python train.py --arch="vit" --model="masked image model" --dataset="retinal OCT scans (Kermany 2017)" --train_examples=98430 --image_size=64 --crop_scale_min=1 --horizontal_flip=false --translate=0.06 --method="simmim" --mask_ratio=0.5 --loss="l1" --norm="rmsnorm" --norm_position="pre" --hidden_act="squared_relu" --head_dim=16 --fused_qkv=false --bias="all" --qk_norm=false --parallel_block=false --moe="top_k" --drop_path=0.1 --num_experts=8 --moe_every=1 --expert_mlp_ratio=0.5 --experts_per_token=2 --shared_expert=false --patch_size=[8, 8] --conv_stem=false --layers=12 --width=192 --positions="sincos" --residual_init="scaled_by_depth" --optimizer="soap" --beta2=0.95 --learning_rate=0.0015 --beta1=0.95 --shampoo_beta=0.95 --eps=1e-08 --precondition_frequency=16 --max_precond_dim=1024 --one_sided=false --adamw_lr_other_params=0.00099 --max_steps=9500 --batch_size=128 --epochs=12.4 --lr_schedule="cosine" --final_lr_fraction=0 --warmup_steps=1900 --weight_decay=0.2 --adamw_weight_decay_other_params=0.01
Rows from block 4 of a small masked image model, named by matrix and row number. Rows with one number within an expert belong to one neuron, the router's apart. Each number is 128 + 32 x the weight over its row's rms, rounded and kept within 0 to 255. All counts start at 0.
Before each expert's rows are labels from the 100 images, of 14976, where the router gives the expert most weight on average: "patch colour" is the nearest of a few named colours to the mean colour under the peak; "peak at" is the part of the image that holds the peak. Only what is clearly more common there than usual is listed. The data: retinal OCT scans (Kermany 2017). In brackets: how many of the 100.
# router: router (model.blocks.4.mlp.router.weight, 8x192, trained with AdamW), inputs 96-191
# up: expert up (model.blocks.4.mlp.up, 8x96x192), inputs 96-191
# down: expert down (model.blocks.4.mlp.down, 8x192x96, transposed), outputs 96-191

# expert 2
patch colour: grey (94)
peak at: middle right (46)
router.2 [128 170 180 137 167 162 116  92 152 114  94 159 152 121 132 191 140 169  67  91 173  61 190 160 124 216  87 153 117 188  98  99 120 136 138 157  87 141  95 108 138 185 119 118 146 219 103  74 164 106 150 122  74 127 160 145 117 140 169 110 128 116 110  87 159 145 163 109 105 158 146 132 120  88 103 104 119 113 180 128 149 122 116 158 160 142 146 163 112 152 160 115 145 185 122 114]
up.24 [103 135 122 168  85 137 157 137 133 128 120 109 157 150 119 152 144 123 152 162  79 154  93 154 103 120 120 175 134 100 120 140  90  91 133 104 189 135 131 143 139 106 106 125 126 111  82  70 220 107 154  99 137  99 121  96  95 148  98  80 153 146 126  96 133  85 150  97 187 133  76  68 138  99 151  71 162 142 161  77 160  75 114 156 184 104 111 161 170 122 124  94 127 150 135 116]
down.24 [155  83  68 110 115 118 123 114 124 102 121 187 127  99 113  73 137 118 133 123  99 147  70 140 160 136  58 113 173 172 151  83 128 150 126 142 224 163 159 116 162 116 119 129  72 130 120 119 156 182 126 159  99 200  87  98 122 156 144 151  58 139 104 121 169 137  54 105  85 144 109 106 154 106 165  87 116 132 138  80 127 141  95 154 134  89 117  91 110 157 119  84 148  94 112 121]
up.25 [110 132 147 153 118 158 160 131 171 161  90 178 139 164 128 125 115 139 110 176 178 138 157 112  62 145 116 110 149 168 206  97 146 134 114 166 125 181 133 157 158 118 143 116 131 118 149 180 184 133 132 139 131 187 152  79 119 145 140 134 109 141 204 104 142  89 135  61 127 129  98 161  87 140  97  63  90 122 124 125 147 135 111 163 123 153  97 105 188 109 139 187 155 128 134 103]
down.25 [144 104  96 128 128 160 149  70 138 133 193 116  77  75 144  75  93 134  98  65 145 139 140 175  96 161 148 161 145 131 113 148 122 158 144 118 107 173 128 103  95 152 111 129 131 106 145 105 126 153  99 151 151 141 123 108  92 160 132 114 101 181  94 139 157 186  58 102 156  98 163 101 102 149 121 157 151 153 100 174 144 120 130 226 166 128 213 125 165  89 127 130 138 143 124 117]
up.26 [109  96  89 107 153 136 148 162 202 120 123 105 130 141  95 136 132 123 127 181  99  93  98 109 114  83 107 124 152 131 113 136 178 115 141 163 141  74 143 133 210 139  91 152 119 156  92  63 133 127  96 168 139 156 110 141  95 115 147 133 132  90 121 120 124 129 107  54 164  68 148  75 134 116  53  86 189  99 172 155 160 171 123 112 135 165 108 147 100 106 134 102 118 111 123 123]
down.26 [164  92  94 131 148 128  90 157  95 135 160 134 163 124 133 186 130  98 158 156 142 149 143 152 132 164 142 120 103 105  95  57  95 142  93 117 147 120 105 135 131  93 143 103 112 104 203 168 179 171 129 117 134 154  71 108 102  92 144 129 145  98 183 146 102 169 110 122  90 145 123 137 126 108 120 150 123 161  85 101  67 127  83 122 137 155 115 119 126 125 152 166 119 100 159 146]
up.27 [171 138 136 115  77 127 127 130 134 116  82  84 170  98 150 187 104  69 136  76  60 146 118 152 115 106  61  93  93 132 101 171 104  69 148 174 103 128 128 128 174 142 172 105 103  97  82 140 130 140 152 179 112 112 160 104  69 142 146 160 154 157 197 139 168  98  84 133  84 115 101 114 147  93 129  98  54 149 161  81 112 153 108 130 149 133 116 131 159 114  66 180 142 149 135 170]
down.27 [139 104  86  83 165 153 115 106  97  69 147 104 112 171  94 120 137 138 102 134 120 138 147 142 127 185 118  81 183  94 180  49 121 153 100 193 163  83 105 142 171  61 103 157 124 137 107 194 117 126 146 118 157 143 105 187  94  91 131 133  68 102  57 160 124 157 102  32 120 106 119 149 136  72 120 134  88 218 166 104 128  75 133 155 117 121 154 158 164 167 200 153 162 115 157 103]
up.28 [139 120 165 176 127 121 158 102 121 141 152  93 129  92 126 118 128 103 128 165 161 112 107  82 145 113 142 134 125 130 102 133 109 105  26 147 139  53 146  95 196 126  73 165  74  89 146 114  83 140 152 104 101  78 148 172  92  48 149 164 155 146 132 125 129  67 123 155 110 159 141 106 132 112 102 176 144 128 191 118 103 104 125 105 112 164 137 127 124  87 174 153 116 135 122 148]
down.28 [ 90 115 109  97 154 127 157 209 144  97  86 119 126  82 184  89 190 135 112  89  64 174  99 117 189 133 135 132  60  92 109  90 103 120 103 175 135 101 159  89 133 115 130 117 125  88  94 141 144 149 163 170 148  77 149 122 188  57 159 150 138 145 117 120 114 122 137  79 144 178 131 115 108 124 178 130 113  77 141 175  60 133 141 126  97 129 165 120  80  80 112 158 165 112  89 101]
up.29 [123 132  86 133 161 130 108 172 204  95 114 100  98 139  67 128 149 132 140 150  98 155 150 164 149 119 170  92 174 134  89 148 152 115  82 132 190  87 112  84 171 148 128 148 158 151 142 150 123 129 119 142 135 145  69 132  89  88 125 102 106 141 118 160 102 119 130 138 167 100  96 156 128  82 117 115 179 139 117 122 115 177 110 182 116  80  56 124 121  93 164  78 124 133 161  63]
down.29 [127 141 157 125  93 146 103 105 103 107  22  93 134 118 137 172  76 153 117 124 109 117 135  83 141 144  47 177 106 116 131  92 131 167 153 112 129 135  94 153 166 133  95 174 115 114 153  49 117 125  13 110  86  76 104 135 100 105 124 149 159  80 101 102 192 115 142 103 169  90 121 117 170 155  89 120  75 130 153 113 107  94 147 108 153 146 174 132 132 122 129 134 138 103 102 187]
up.30 [119 103 179 101 129 100 108 125 106 137 103  82 172 168 105 137 126 132 203 176 161 114 148  77 162 121 166 113 171 134  66 154 145 106  96 176 186 114 137 118  56 105 125 115 134 165 138 103 110 161 133 134 100 174 163 111 110  63 119  86 140  95 124  81 113 124  65 173 105 125 141  75  96 196 171 159 129 123 164  99 120 107 117 105  91 110 116 158 164 163 142  45 135 180 101 146]
down.30 [139 139 139 114 183 165 126 104 117 127  92 127 110 112 183  30 119 146 156 120 121 141 107 190  59 121 175 126 143 157  51 184 106  99 110  81 129 154 193 132 187 127 163  94 135 123 141  98 171 144 115 144 170 145 113  89 150 119 172 117 163 149 133 133 179 119 115 113 123 173  97 130  81 149 125 181 151 157  78 146 102 147  93 166 135 104 126 142 117 146  96 136 106  73  84 152]
up.31 [183 143 100 160  68 148 129 125 147 183 135 150 129  83 155 156 140 112 159  92 138 126 106  72 111 103 106 114 105 184  92  70 141  96 117 130 173 106  95 165 109 145 131  39 142 116 152  63 127 117 101 158  72 132 157 176  99  73 106  91 128 140 185 138 115 116 117 109 167 179  90 104 118 185 149 103 120 133 110  63 162 117 121 123 123  99  88 140  93  92 118 132 143 149 147 142]
down.31 [176 120 114 129 191 169  88 155 143 140 138 162 124 114 137 117 112 157 117 147  99 131 106 126  91  45 101 154 131  81 142 144 172 132  77 106 154 115 137 123 139  69 124 189 184 102 126 114 170  93 107  27 135 147 123 126 113 155 126 125  96 136 179 145 150 119 100  91 178 146 152 115 160 209 129 112 171 131 102 161 132 154  85 171 170 157 106  73 135 113 171  95 112 136 166  87]
up.32 [144 112  86 162  98 169 136 128 139 151 140 125  95 132 115 146 129 191 146 129 143  80 151  68 164  75 164 133  90 137 132 113 103 162 102 118 125 164 115  78 106 132  87 101 142 121 136  98 115 137  90 162 164 148 158 105  95 112 154 159 137 114 214 111 117  96 200 160  86 186 198 152 172 149 121 144 134 160  94 166 127 101 100 149  80 136  56 201 125 107 167 123 134  66 170  75]
down.32 [108 140 161  98 107 179 143 127 102 136 110 158 162 161 146 132 164 126 147 146 162 124 158  83  93 121 135  91 141 130 178 106  95 155 151 133 100  89 177  95 160 201 172 174 156 194 140 156 104 195 144 106 205 137 135  76  78  75 156 109 156 201 137 161  78 154 192 150 127 116 131  79 102 137  94 101 113  88 103 121 118 119 141 163 138 113 133  87 159 119 103 114 125 114  98 115]
up.33 [133 124 129 110 131 145  87 156 112  68 115 129 172 137 144 153 181  72  81 220 116 122 182 146 109 129 203 144 120 127 123 128 139  88 123 149 143 115 109 127 127 127 158 131 113 144 174 172 100 154  65 123  96 154 156 133 139 113 118  94 149 128 130 139 131 127 130 200 155 167 147 167 132  84 127  92 140 148 114 128  82 128 157 158 180 161 140 112  98  54 138  96 173 120  92 166]
down.33 [105 120 103 107 188  60 137 151 115  96 107 106  98 116  88 120 102 124  88 137 141 182 157 151 116 158 140 119 101 141 128 123 103 117 120 117  83 180 201 115 122 126 114 122 130  82  80  91 162 113 210 116 102 161 145  84  88 138  91 117 123  60 135 169 145 128 182  90 105 117 131 141  81 149 181  63 151  76 195 116  78 113  72 113 140  88  54 102 103 112 157  88 136 138 144 105]
up.34 [ 64 133 138 114 149 124  99 124 176 139 110 158 112 122  70 189 115 111 142  99 132 111 117 126  94 141 133  83 154  99  98 162 137 140 168 157 190 155 110 169 139 118  76 129 146  98 117 148 123 125 155  78 105 123  99 153 152  97  96  81 182  45  90  95 107 120  77 132 155 108 137 129 118 170 148 127 118 129 175 143 130  49 207  94  91 133  92 116  95 138  87 122 170 146 129 189]
down.34 [ 77  84 126  75 107 101 148 110 181  76 130  92  99 126  92  98 180 108 118  95  85 122 110 142 120 112 150 156 135 109 170  98 133 174 114 182  95 121 137  90 216 197 195 125 128 194 118 180  62 119 106 108 158 167 171 114  83 124 114 108 120 116 192 111 103 136 169 151 147  93 126 126 113 140 156 125 111 115 120 135 143  89 118 161 158 139 116 126 138 116  84 138 134  73 129 109]

# expert 7
patch colour: white (100)
peak at: top centre (67); bottom centre (32)
router.7 [121 127 117 155 102 116 108 146 110 186 142  44  99 104 103 136 120 137 208 137 134 154  92 142  70  76 120 147 182 109  78 178 134 150 187  87 126  58 178 132 109 106 136 139 156 105 173 170 129 117  90 174 101 143 152 109 115 112 164 129 116 140 155  95 158 163 141  69 173 146 104 113 109 122 164 140 139 114 139 146 136 137 180 111 149 138 105 114  96 165 116 107 149 216 128 166]
up.24 [ 98 158 160 133 128 150 128  83 114 124 121 138 134 174  95  74  94 121 104 144 154 149  89  85  93 117 160 139 171 149  89 165  83 143 159  89 118  60 140 117 196  71 119  98 140 157 143 154 150 128 122 116  88 132  97 157 142 127 141 108 145 148 141  43 142 127 107 140  81 162 114  61 102 148 149 125  93 122 104  99  87 126 119 156 117 154  79 139  82 104 195 151 160 113  99 123]
down.24 [ 65  63 131 183 106 141 200 132 148 138  89  55 164  77 104 103 137 176 106 160 128 144 173 128  90 173 139 145  77  71  92  91 196  87 181 101 119 123 220  78 151 111  84 147 125 136 102 125 167 133  98 104 132 141 128 194  90 142 138 101 166 123 187 140 167 141 128 127 194 170  82 106 101 116 129 175 165 104 132 132 127 112 144 129 182 114 146 139  64  94 114 114 158  73  97 129]
up.25 [122 123 107 185  75 128 102 139 177 100 148  88 139 149 145 153 156 153 133 157 165 109  99 100 155 172 114 112 145 112 116 128  91 107 112 123 152 161 115 156 173 158 129 149 103  75 156 101 146 119 157 122 118 173 130 123 115 172 181 159 130 108 121 119 111 121 137 111  77 141  85  66 153 137 154 158 165 192  92 113  86  91 136 104 109 113 135 157 115 166 137 133 158 114 165  94]
down.25 [106 186 131 152 110 125 132 140 155 166 107 162 171  99 140 163 129  55 133 106 122 152 162 155 103 120 152 146 127 104 105  96 106 119 119 124 186 121 122 172 109 145  96 200 104  88 113  33 174 112 148 155  94  93 102 105 174 150  88 131  82 131  83 124 100 112  59 113 150 153 222  62 129 176 155 141  94  99 144 146 110 133 154 144 106 163  71  96  93 153  65 116 121  88 192  82]
up.26 [139 100  89 146  56 107 121 167 110 125 125  68 154  78 197  98 124 138 105 183 190 119 109 124 104 158 185  96 142 184 128 153  98 169 175  88 116  79 121  87 170  94 154 159 125 225 194 106 121 115 143 172 141 154  97 115 117 121 159  99 138 155 109 111 126 108 102 181 101 166 143 144  95 125 152  86 126 158 195 194  95  96  66 105 131 169 110 178 156 146 122 148  92 136 110 128]
down.26 [ 56  94 132 124 119 107 187 129 142 147 106 157 136  82  61 141 159  77 138 139 101 117  70 150 164 137 101  85  43 150 122 138 127  98  84 161  70 125 139 147 112 131 158  95 173  97 113 136 156 123 197 154 122 106 110 155 111  99 118 107  71 137 197 129  95 142 159 175 128  64 142 166 111 111 134 138 156  70 128 143  99 100  49 123 172 134 148 135  96  82 110 123 123 105 166 102]
up.27 [147  82 128 166 153 117  83 198 116 120 149 115 166 171 166 109 138 135 117 125 155  87 163 107  92 156 149  51 128 135  27 171 159 106 152 100 181 104 154 121  84 161 130 148 105 107 109  87 140 148 136 198 122  94 152 115 146  92 101 135 142 165  71 106  95 163 133 146 147 134 171  97  94 122 141 158 133 137 110  95 132 179 163  98 105 136 119 127 117 144 185 143 121  70  79 123]
down.27 [136 111 121 146 112 136 115  98 150 165 102 104 147 152 173 115 117 131 130 125 227 124 116 172 155 139 126 185 114 126 110 118  85 179 193  84 158 111 118  98 149 128  81 180 164 152  79 108 191 133 146  98 167 110 163 118 145 137 179 107 140 101 155 136 117 105 151 130 171  90 168 113 114 158 121  96 109 127 106 179 115  96 127 115 147 100  93 100 150 139  65 101 104 102 152 134]
up.28 [115 120 193  53  85 169  74 116 142 158 129  98 116  96 104 155 129  98 157 144 142 173 151 144 126 177 161 170 141 159 103 166 102 172 140 159 135  86 140 120 179 135 134 199 132  60 121 139 127  89 163 127 128 106 106 163 146 114 105 145 123  89 149 148 154 105 161  95 109 101 136  63 134 153  95 103 117 126 166 120  89 144  91 134 110  93  78 144 196  83 111 179  70 115 100 101]
down.28 [132 145 135 105 158 142 117 145 119  96  92 119 134 184 127  85 100 207 128 123 132  87 176 138 150 134  79 136  91 100 139  74 132 148 103 180 132 128  99  81 108 131 135 145  79 123 116  53 174 129 182 133 160 113 124  88 119 131 112 155 150 144  94 157  87 238 149 121  92 167 130 103 144 142 104  74 143 171 125 171 125 105 205 111  99  95 219 153 146 114 152 157 158  68 162  91]
up.29 [ 77 133  86 113 114  73 112 137 187 137 103 174  88 135 145 112 142 145 108 115 103  94 154 196  89 154 117  55  47 135 134 159 131 143  86 186  92 108 127  92 100 119 107 158 136 168 140  95 197 211 189 196 188 200 103 138 152 118 127 129 148 146 117 136 108  94 139 151 146 153 107 139 120  93 130 114 125 111 148 141 128 143 126 145 167 116 152 186  88 135 131  65 150 157 119 137]
down.29 [102 149 201 187 133 167 126 158 132  94  64 112 100 104 122  80 130 105  86 113 110  99 109 159 144 143 155 206 142 139  87 154 121 149 133 105 151 130 113 129  97 149 181  90 161 132 155 162  92 185 168 176 213 152 162 146 111 130 137  66 158 133 156 158  78 117 177 121 113 108 152 177 129 129 154 131 144 136 119 116 120 151 162 130  45 127 102 107  81  87 147 135 132 112 150  95]
up.30 [197 152 108  52 117 156 184 134 153  89 155 132 101 169 156 101 116 124 128  96 115 126 130 230 129 119 167 187 115 192 132 106 134 132 129 148 174 105 154 107 119 183 221 126 101 125 144 180 107 119 138 149  80  63 149 171  33 115 124 138  81 127 155 103 124 139 103  80 165  91 124 154 142 113  77 134 140  99 143 137 102 134 128 111 100 181 129  87 100 106  99 184 172 126  92  42]
down.30 [145 161  99 150  91 155 131 163 169 167 204  90  82 166 103 131  98  95 105 117 132  68 134 118 155  89 163 123 115 128 106 178 137 121 154 134 162 154 173 114 101 107 124 127 131  77 101 147  97 142 131  75 133 154  18 134  81  91 129 129 109 119 140 159 106 126  91 132 153 118 111 135 224 115 147 125 133 167 119 134 124  79 118 154  97 105 104 166 171  90 153 156 155 171 100 131]
up.31 [133 122  88  93  94  95  81 133 105 154 156 170 165 120 153  72  59 130 206 190 140 140 131 114 102 173 145 125 133 134  99 115 157 116 158 126 113  73 181  53 135 118 162 137 146 177 180 176 114 153 105 122 168 118 106 176 100 121  89 183 148 141 123  58 162 121 138  72 122  97 121 110  97 176 127 133 111 110 137 119  79 135  79 113 100 157 129 104 132  97 112 137 129 124 131 171]
down.31 [ 68 140  71 174 121 114 116 151  84 124 123 117 139 158 121 174  86  65 131 120 100  32 149 155  87 125 131 143  93 110 101  99 134 179 143 162 146 185 153 137 124  54 120 135 143 112 158 140 150 136 124 179 166 111 102 110  77 118  77 138 110 173 151 151 137 202 163 162 143 128 111 152 140 143 126 143 123  95 142 137 122 101  87 135 131 130  72 138 117 137 105 152 106  78 157 170]
up.32 [128 160 188 190  49 160 153 144  35 144 140 115 157 164 134 150 149 189 201 142 121  85 151 112 151 130 104 137 114 124 208 110 104 129  90  69 132 162 141 155 100 103 129 119 166  83 151 166 156 152 151  84 167  67  44  56 118 127  81 160 102 141  91 149  91 115  98  96  90 107 109 160 108 119 172 149 134 145 142 144 145 101 148 134 133 160 103 144 104 140 191 115  80 141  93 137]
down.32 [140 141 128  88 161 135 129 132 150 133  74 101 149 203 116 165 113 153 150 158 125 148 103 138 163  98 121 179 150 145 149 108 169 168 131 119 111 117 110  74 131 157  84 150 160 144  81 126 120 120  97 144 106  46 151 201 183 101 136 122 108  46  89 155 194  74 139 112 144 139 127 143 126 111 111 120  47  99 196 100 127 158 119  84 159 162 130 198 102 119 106  70 117 136 137 135]
up.33 [106 134 120 134 139 154 103 102 135 109 167 105 134 166 128 169  99  90 194 102  91 145 133 155 131 104 101 126  95 140 156 133 127 157 196 194 172  47 136  93 109  91 113 109 112 141 167 123 120 159 124 105 114 147 126 198 122  57 112 107 123 133 155 127 144  74 135 116 192 148 201 130 108 155 168 100 168 103  90  69 138 159  98 133 121  85 103 115 127  72 108 126 140 137 170 148]
down.33 [116 131 130 109 136 133  94 135 137 113 107 136  94 121  98 244 155 179 126 123 113  95 175 121 189  93 151 155 129 158 113  95 107 159 115 124 149 107 127 163 104  93 133 174 105 113 118 148 155  82 171 127 149 127 124  79 109 135 137  66  86  39  67 124 100 144 154  74 125 152 135 140 126 167  98 126 102  86 164 137 135 130 127 146 142 108 108 162  81 192 158 145  91 124  97 131]
up.34 [127  95 110 148  74  97  83  89 144 112 123 146 128 113 156 146 154  72 135 117 190 100 116 137 136 118 175 135 115 112  81 128 200 138  45 158 163 153 109 166 143 114  91 110 173  96 146  79 108  88 163 129 166 144 127 100   7 172  74 112 121 119 144 145 139  96 120  96 162 155  67  78 174 165 163 143 122 155  62 139 123 162 123 164 125 160 124 185 154  96  93  97 114 111 154 134]
down.34 [119 168 144 106 131 115  81 108 133 126 164 162 104 113 101  71 145 107 133 169  62 136 189 184 119 116 146 139 126 124 105 149 118 154 121  75  67 121  99 149 127 200 164 155 140 119  74 144 122 140 111 120 111  88 126 181 169 134 193 173 137 112 128 133 143  53 144 156 156 132 146 115  91 174 180 140 153 141 116  98 105 112  70 138 144 159 122 149 163 140 121 106 135 138 201 169]

# expert 4
patch colour: grey (63)
peak at: middle right (25)
router.4 [148 118 121 102 165 106 145 164 130  58 131 197 155  98 152  89 111 151  78 140 136 115 126  88 138 183  92 130 100 104 196 108 112 120 168 157 196 137 114 118  34 124 173 113 142 128  98 178 145 135 129 158 126 143  88 106 142 147 110 147 175 138 110 140 138 100 109 162 148 138  57 129 149 136 161 123 148 109 165 130 136 183 164 132 151  76 134 121 164  80 101 156 111  99 155  97]
up.24 [140 140 135 108  54 139 133 109 146 138 161 156 173 166 141 157  95 129  87 154 121  68 144  90 131 176 148 120  99 111 159 153 102 150 137 192 141 102 142 114 118 113  84 138 127 106 147 107 129 142  93 117  95 202 177 166 115 127 129 127  90 155 162 108 112 107 153 119 145 148 150 174  56 101  82  88  52 138 124 124 123 114 128 129  88  88  86  78 167 100 202 166 132 150  92 142]
down.24 [129  79 110  72 150 107 171  85 126 121  50 141 135 140 134  60 133 106 158 130 170  26  76 175 181  91 113 130 123 134 163 165 169 127 117 175 112  96  98 129 170 112 169 131  38 143 154  88 125 138 148 157  99 131 127 153 155 111 166  91 156 123 156 154 127 140 180  97  87 115 108 101 103 121 208  84 147 138 174 131  87 144 146 118 135 185 183 175 157 143 149 154 153 138 118  93]
up.25 [103  87  98 131  86  73  82 108 129 124 100  86 118 111 131 120 135  98 137  77 115  72 106  94 133 151  97 117 100 203 130 150 140 143 152 113 131 168 117 128 153 166 117 163 110 102  87 132 158 194 148 217 205 178 123 161 169  86 154 161 154 178 154 133 170 130 118 119 150 126  91  71 192 113 138 101 155 112 120 108  60 139 160 137 129 112 111 118  96 102  94  96 134  93  58  98]
down.25 [117 158 149 131 138 142 136 151  70 137 107 172  54 127  97 137 115 148  57 116 162 106 133 135 159 150 133 162 133 125 102 165 131 104 111 125 115 122 159 109 109 150 156  68 118 199 152 171   9 172 187 205 248 171 193 102 146 110 166  96 166 114 129 151  79 105 113 163  94 120 158 161  83  87  99 128 137 134 133 129 128 115 146 154  83 104 122 114 110 117 137 140 105 179 166 171]
up.26 [160 134 107  91  93 138  95 134 142 161  85 105  35 131 200 110 157 148 152  98 148  90  52 108 144 171 126 179 122 125  85 127 106 155 152 189 121 139 124 103  85 128 197  93 142 102 120 137 169  79  92 153 143 135  79 135 116 117  99 103  70 146 175 178 136 151 143  66  98 123 109 130 115 102 195  75 141 143  98 166 147 192 143  95  83 130  98 108 137 147  73 145 138 126  59  96]
down.26 [173 142 100 167 178 115 148 111  88  96 139 163 145 105 124 152 100 172 136 166 145 185 104 129 112 120 131 163 132 112 135 125 157 147 110  82  94  98 140 147 121 127  45 110 122 118  81 122 132 144  75 107  76 106 181  96 134 133  89 120 130 134 122 104 135 166 167 126 185  85 130  77 153 129  58 123 119 177 122 151 159 164 119  89 108 204 141 113  72  49  98  94  99 150 101 154]
up.27 [133 119 139 110 103  90 105 151 172 149 108 124 130 168  82 180 146 142 176 135 134  75 130  90  80 109  63 174 117 100 107 111 126 162 119 125 138 151 115 130  77 105 103 146 107 124 172 147 138 119  97 158 100 170 110 163  85 162 128 106  90 157 128 137  87 102 233 190 161 153 190 135 145 112  78 114 113 107 197 147 123 137 107  90 119 136  82  88 169 141 147 119 147 116  90 153]
down.27 [160  41 115  83  72  76 156 142 128 154  65  66 172 150 169  83  93 158 125 146 133 166 158 104 144 154 126 132 101 170  83 114 123  65 147 122 106  83  73 163 148  73 149 113 104 127 159 131 145 153 108 117 153 102 165 149 124 147 143  93 100 169 124 136 142  86 118  81 134 133 135 134 151 126 137 123 101 162  72 178 133 131 196 161 126  84 124 115  78 163  62 139 139  75 112 122]
up.28 [ 88 120 103 106 100 110 176  74  94 182 182 169 169 155 162 144 161  85 110 139 168 123 163 113 117 148 174 164 101  78 179 163 142  52  71  88  77 133 138 144 158  74  95 130 120  88 171 115  88 169 108 139 148 142 162 117 117 201 142  92 131 166 121 147  99  71  59  94 176 128 112 147 146 142 169 132 103  81  93 151 116 119 108 126 147 156 150 150 144 150 154  97 116 154 163 140]
down.28 [ 96 129 133  91 115 153 160  96 160 125 127 114 125  87 153  61 156 128 122 130  98 174 125 132 139  76 101 137 111 136 166 168 137 196 142  91 138 132 112 125 184 126 154 112 121 144 131 100  96 124 134 119 107 143 173 111 130 148 164  65 149 127  85 179 107  95 120 114 173 153 166  96 141 147 126  96 117 113 142 122  76  63  54 110  89 130  99 177 122 122 125 140 138 172 112 181]
up.29 [124 144 200 106 125 138 177 134  93 143  77 116  98 129  57 116 120 123 122 120 112 165 108 181 138 120 150 207 182 109 112 165  92 116  98 109 163  73  99  76 155 209 133  88 121 131 113  90  98 154 139 174  68  79 108 184 120 121 178 130 121 132 129  79  67 165 133 188 126 121 163  69 134 169 106 172 112 102 183 157 145 108 126 163 108 100 124 172  97 101 155  96 131  95 121 115]
down.29 [140 157 106 146 128 134 185  85 149 116 200  86 204  81 181 102 168 171 114 161 121  83 129 148  97 171  48 143  98  77 188 167 113  98 141 144 145  86 111  91 160 147 138 144 138 175  90  96 148  92 134 102 190 127 122 178 129 123 128 125 124 107 107 114  99 174 133 135 140  23  98 167 140  91  94 174 130 114 198 101 116 147  97  94 150 110 122 109 149 108  79 157 182 143 153 129]
up.30 [134 147 137  92  79  99 120 114  83 131 192 154 154 113 107 117 181 158  86 119 155 129 105  79 170 210 105 175 128  87 120 150 159 138  92 112 149 108 151 138 160 161  95 124 129 165 128 149  87 140 134 118  50 132 182 176 144 120  90  60 128  69 147 160 148 127 108 104 190 120 122 151 118 116 164 169  66 170 109  81  46 151 111 166 135 107 129 102 147 163 125 164 145 119 123 173]
down.30 [115  43 144  57  89 132 110 119 133 131 122  97 128 183  97 114 129 101 202 109 152 140 131  88 175 157 120 106 130 136 153 139 159  80 120 142 115 101 108 110 168  79 159 138 206 104  95 119 151  95 181 225 145 162 135  93 173 144 141  85 139  88  91 136 163 113 128  97 144  77 128 109 118 169 123 129 111 146 148 145 100  66  96 126 141 104 174 145  99 147 122  98 110 143 126 107]
up.31 [ 72 128 137  95 118 137 130 176 185 109 166 136  84 120 139 122  74 129 154 146 141 115 102 164  74 145 130 154 154  80 133 147 100 103 133 161 150  82 126 136 100 166 104  94 154  67 149 121 152 125 170 140 140 124 137  96 104 155  99  97 137  78 126 148  45 100 113 137 145 124 117 101 108 143 137  85 123 137 187 111 125 125 162  97 147 147 103  86 173 110  80 137 144 100 139  91]
down.31 [159  94 127 103 147 170  98  55  96 152 115 207 162 111 133  95 134 152 148 141 185 139 102  99 191 110 104 127  98 137 201  83 130  97 111 142 124 117 109 100 196 157 133 152 114 177 110 140 129 146 181  81 137 102 146 140 155  68 120 160 114 169 160 110 124 126  89 121  91  97 111 139 106 100  75 128  95 135  95 104 164 116 116 134  54 118 137 176 104  97 167 153 105 191 179 119]
up.32 [128 108 126 131 112 100 104 142 166 190 156 116 154 133  75 146 139  98 178 123 113 141 127 157 108 118  59 158 119 104 106 135  85 106 120 109 203 125 171 160 129 157 125 155 172 102 117  89 146  75 214 140 122 154  81 101  99 122 159 171 143  91 158  78  64  99  83 104 159 144 175 119 153 159 150 127 127 174 152  86 180  87 116 148 180  78  86 107 149 112  94 126 172 133 141 118]
down.32 [176  64 134 150 122  88 174  74 123 101  92 144 137 117  91 140 156 123 147  73 153 107 142  90  55  75 149 166 113 143 148 135 117 141 100 120 110 134 122  97 133  78 125 109 193 192  97 136 140 124 126  71 116 171 141  92 126 127 110  71 118  95  89 113  95  85  94 167 107  77 127 108 155 107 121 151 124 155 119 170 148  98 106 162  67 136  82 193 144  88 102 138 128 102 111 177]
up.33 [106  96  72 136 105 153  82 148  98 153 130 163 170 114 121 135 134  75 120  61  88 177 126 125  90 124 103 114 129 136  81 102 118 173 105 101 128 161  75 163 127 102 103 125 170 110 139 168  63 129 106 124 167 181 147  93  97  34 145 168 128  76 144 197 124 123 152  90 118 116 139 152  60  97 169 126 148 187 164 103 129 137 154 174 161 104 155 195 142 134 121 113 120 117 153 130]
down.33 [ 91 124 157 133 139 112  80 191 140 142 107 101  99 156  91 158 159 117 143  87  81  60 174 134 114 129 158 163 153 122 112 117 177 123 129 100 132 166 202  99  89  98 163  85 126 172 112  60 185 114 136 102  80 169 112 102  99 160  90 158 125  65 130  81 114  92 170 182 160 158 178 134 140 138 112 169 125 157 133 105 136 110 135 105 126 130  87 137 147  96 139  86 109  74 104 156]
up.34 [105 109 155 106 125 167 144 116 133 125 127  94 161 147 142 134 108  78 104 103 122  92  57 143 135 170 192 184 149 151 139  49  86 133 140 125 160 132 112  73 131  95 110 109 139  83 123 108 139  71 159  82 111 162  98 167 109 122 139 134  89  88 126 181 148 139 104  68 112 132  74 134 112 133 152 121 121 151 104 153 113 166 163 156 146 150 130 142  76 144 107 143 124  84 150 139]
down.34 [138 156 137 123 143 156  94 105 155 120 104 136  74 131 180 160 100 105 111 157  81 181 152 135 106 119 142 120 141 102  92 147 121 162  96  62 169 101 152 204 113 139 155 182  95 133  92 185 173 131 104 151 120 112 124  81 116 175 139 154 148 105 141 171  70 129 135 124 155  97 111 116 114 155  50 164 105 127  87  96 104  75 114 149 157  83 129 144 155 150 202 161 197 131  98 117]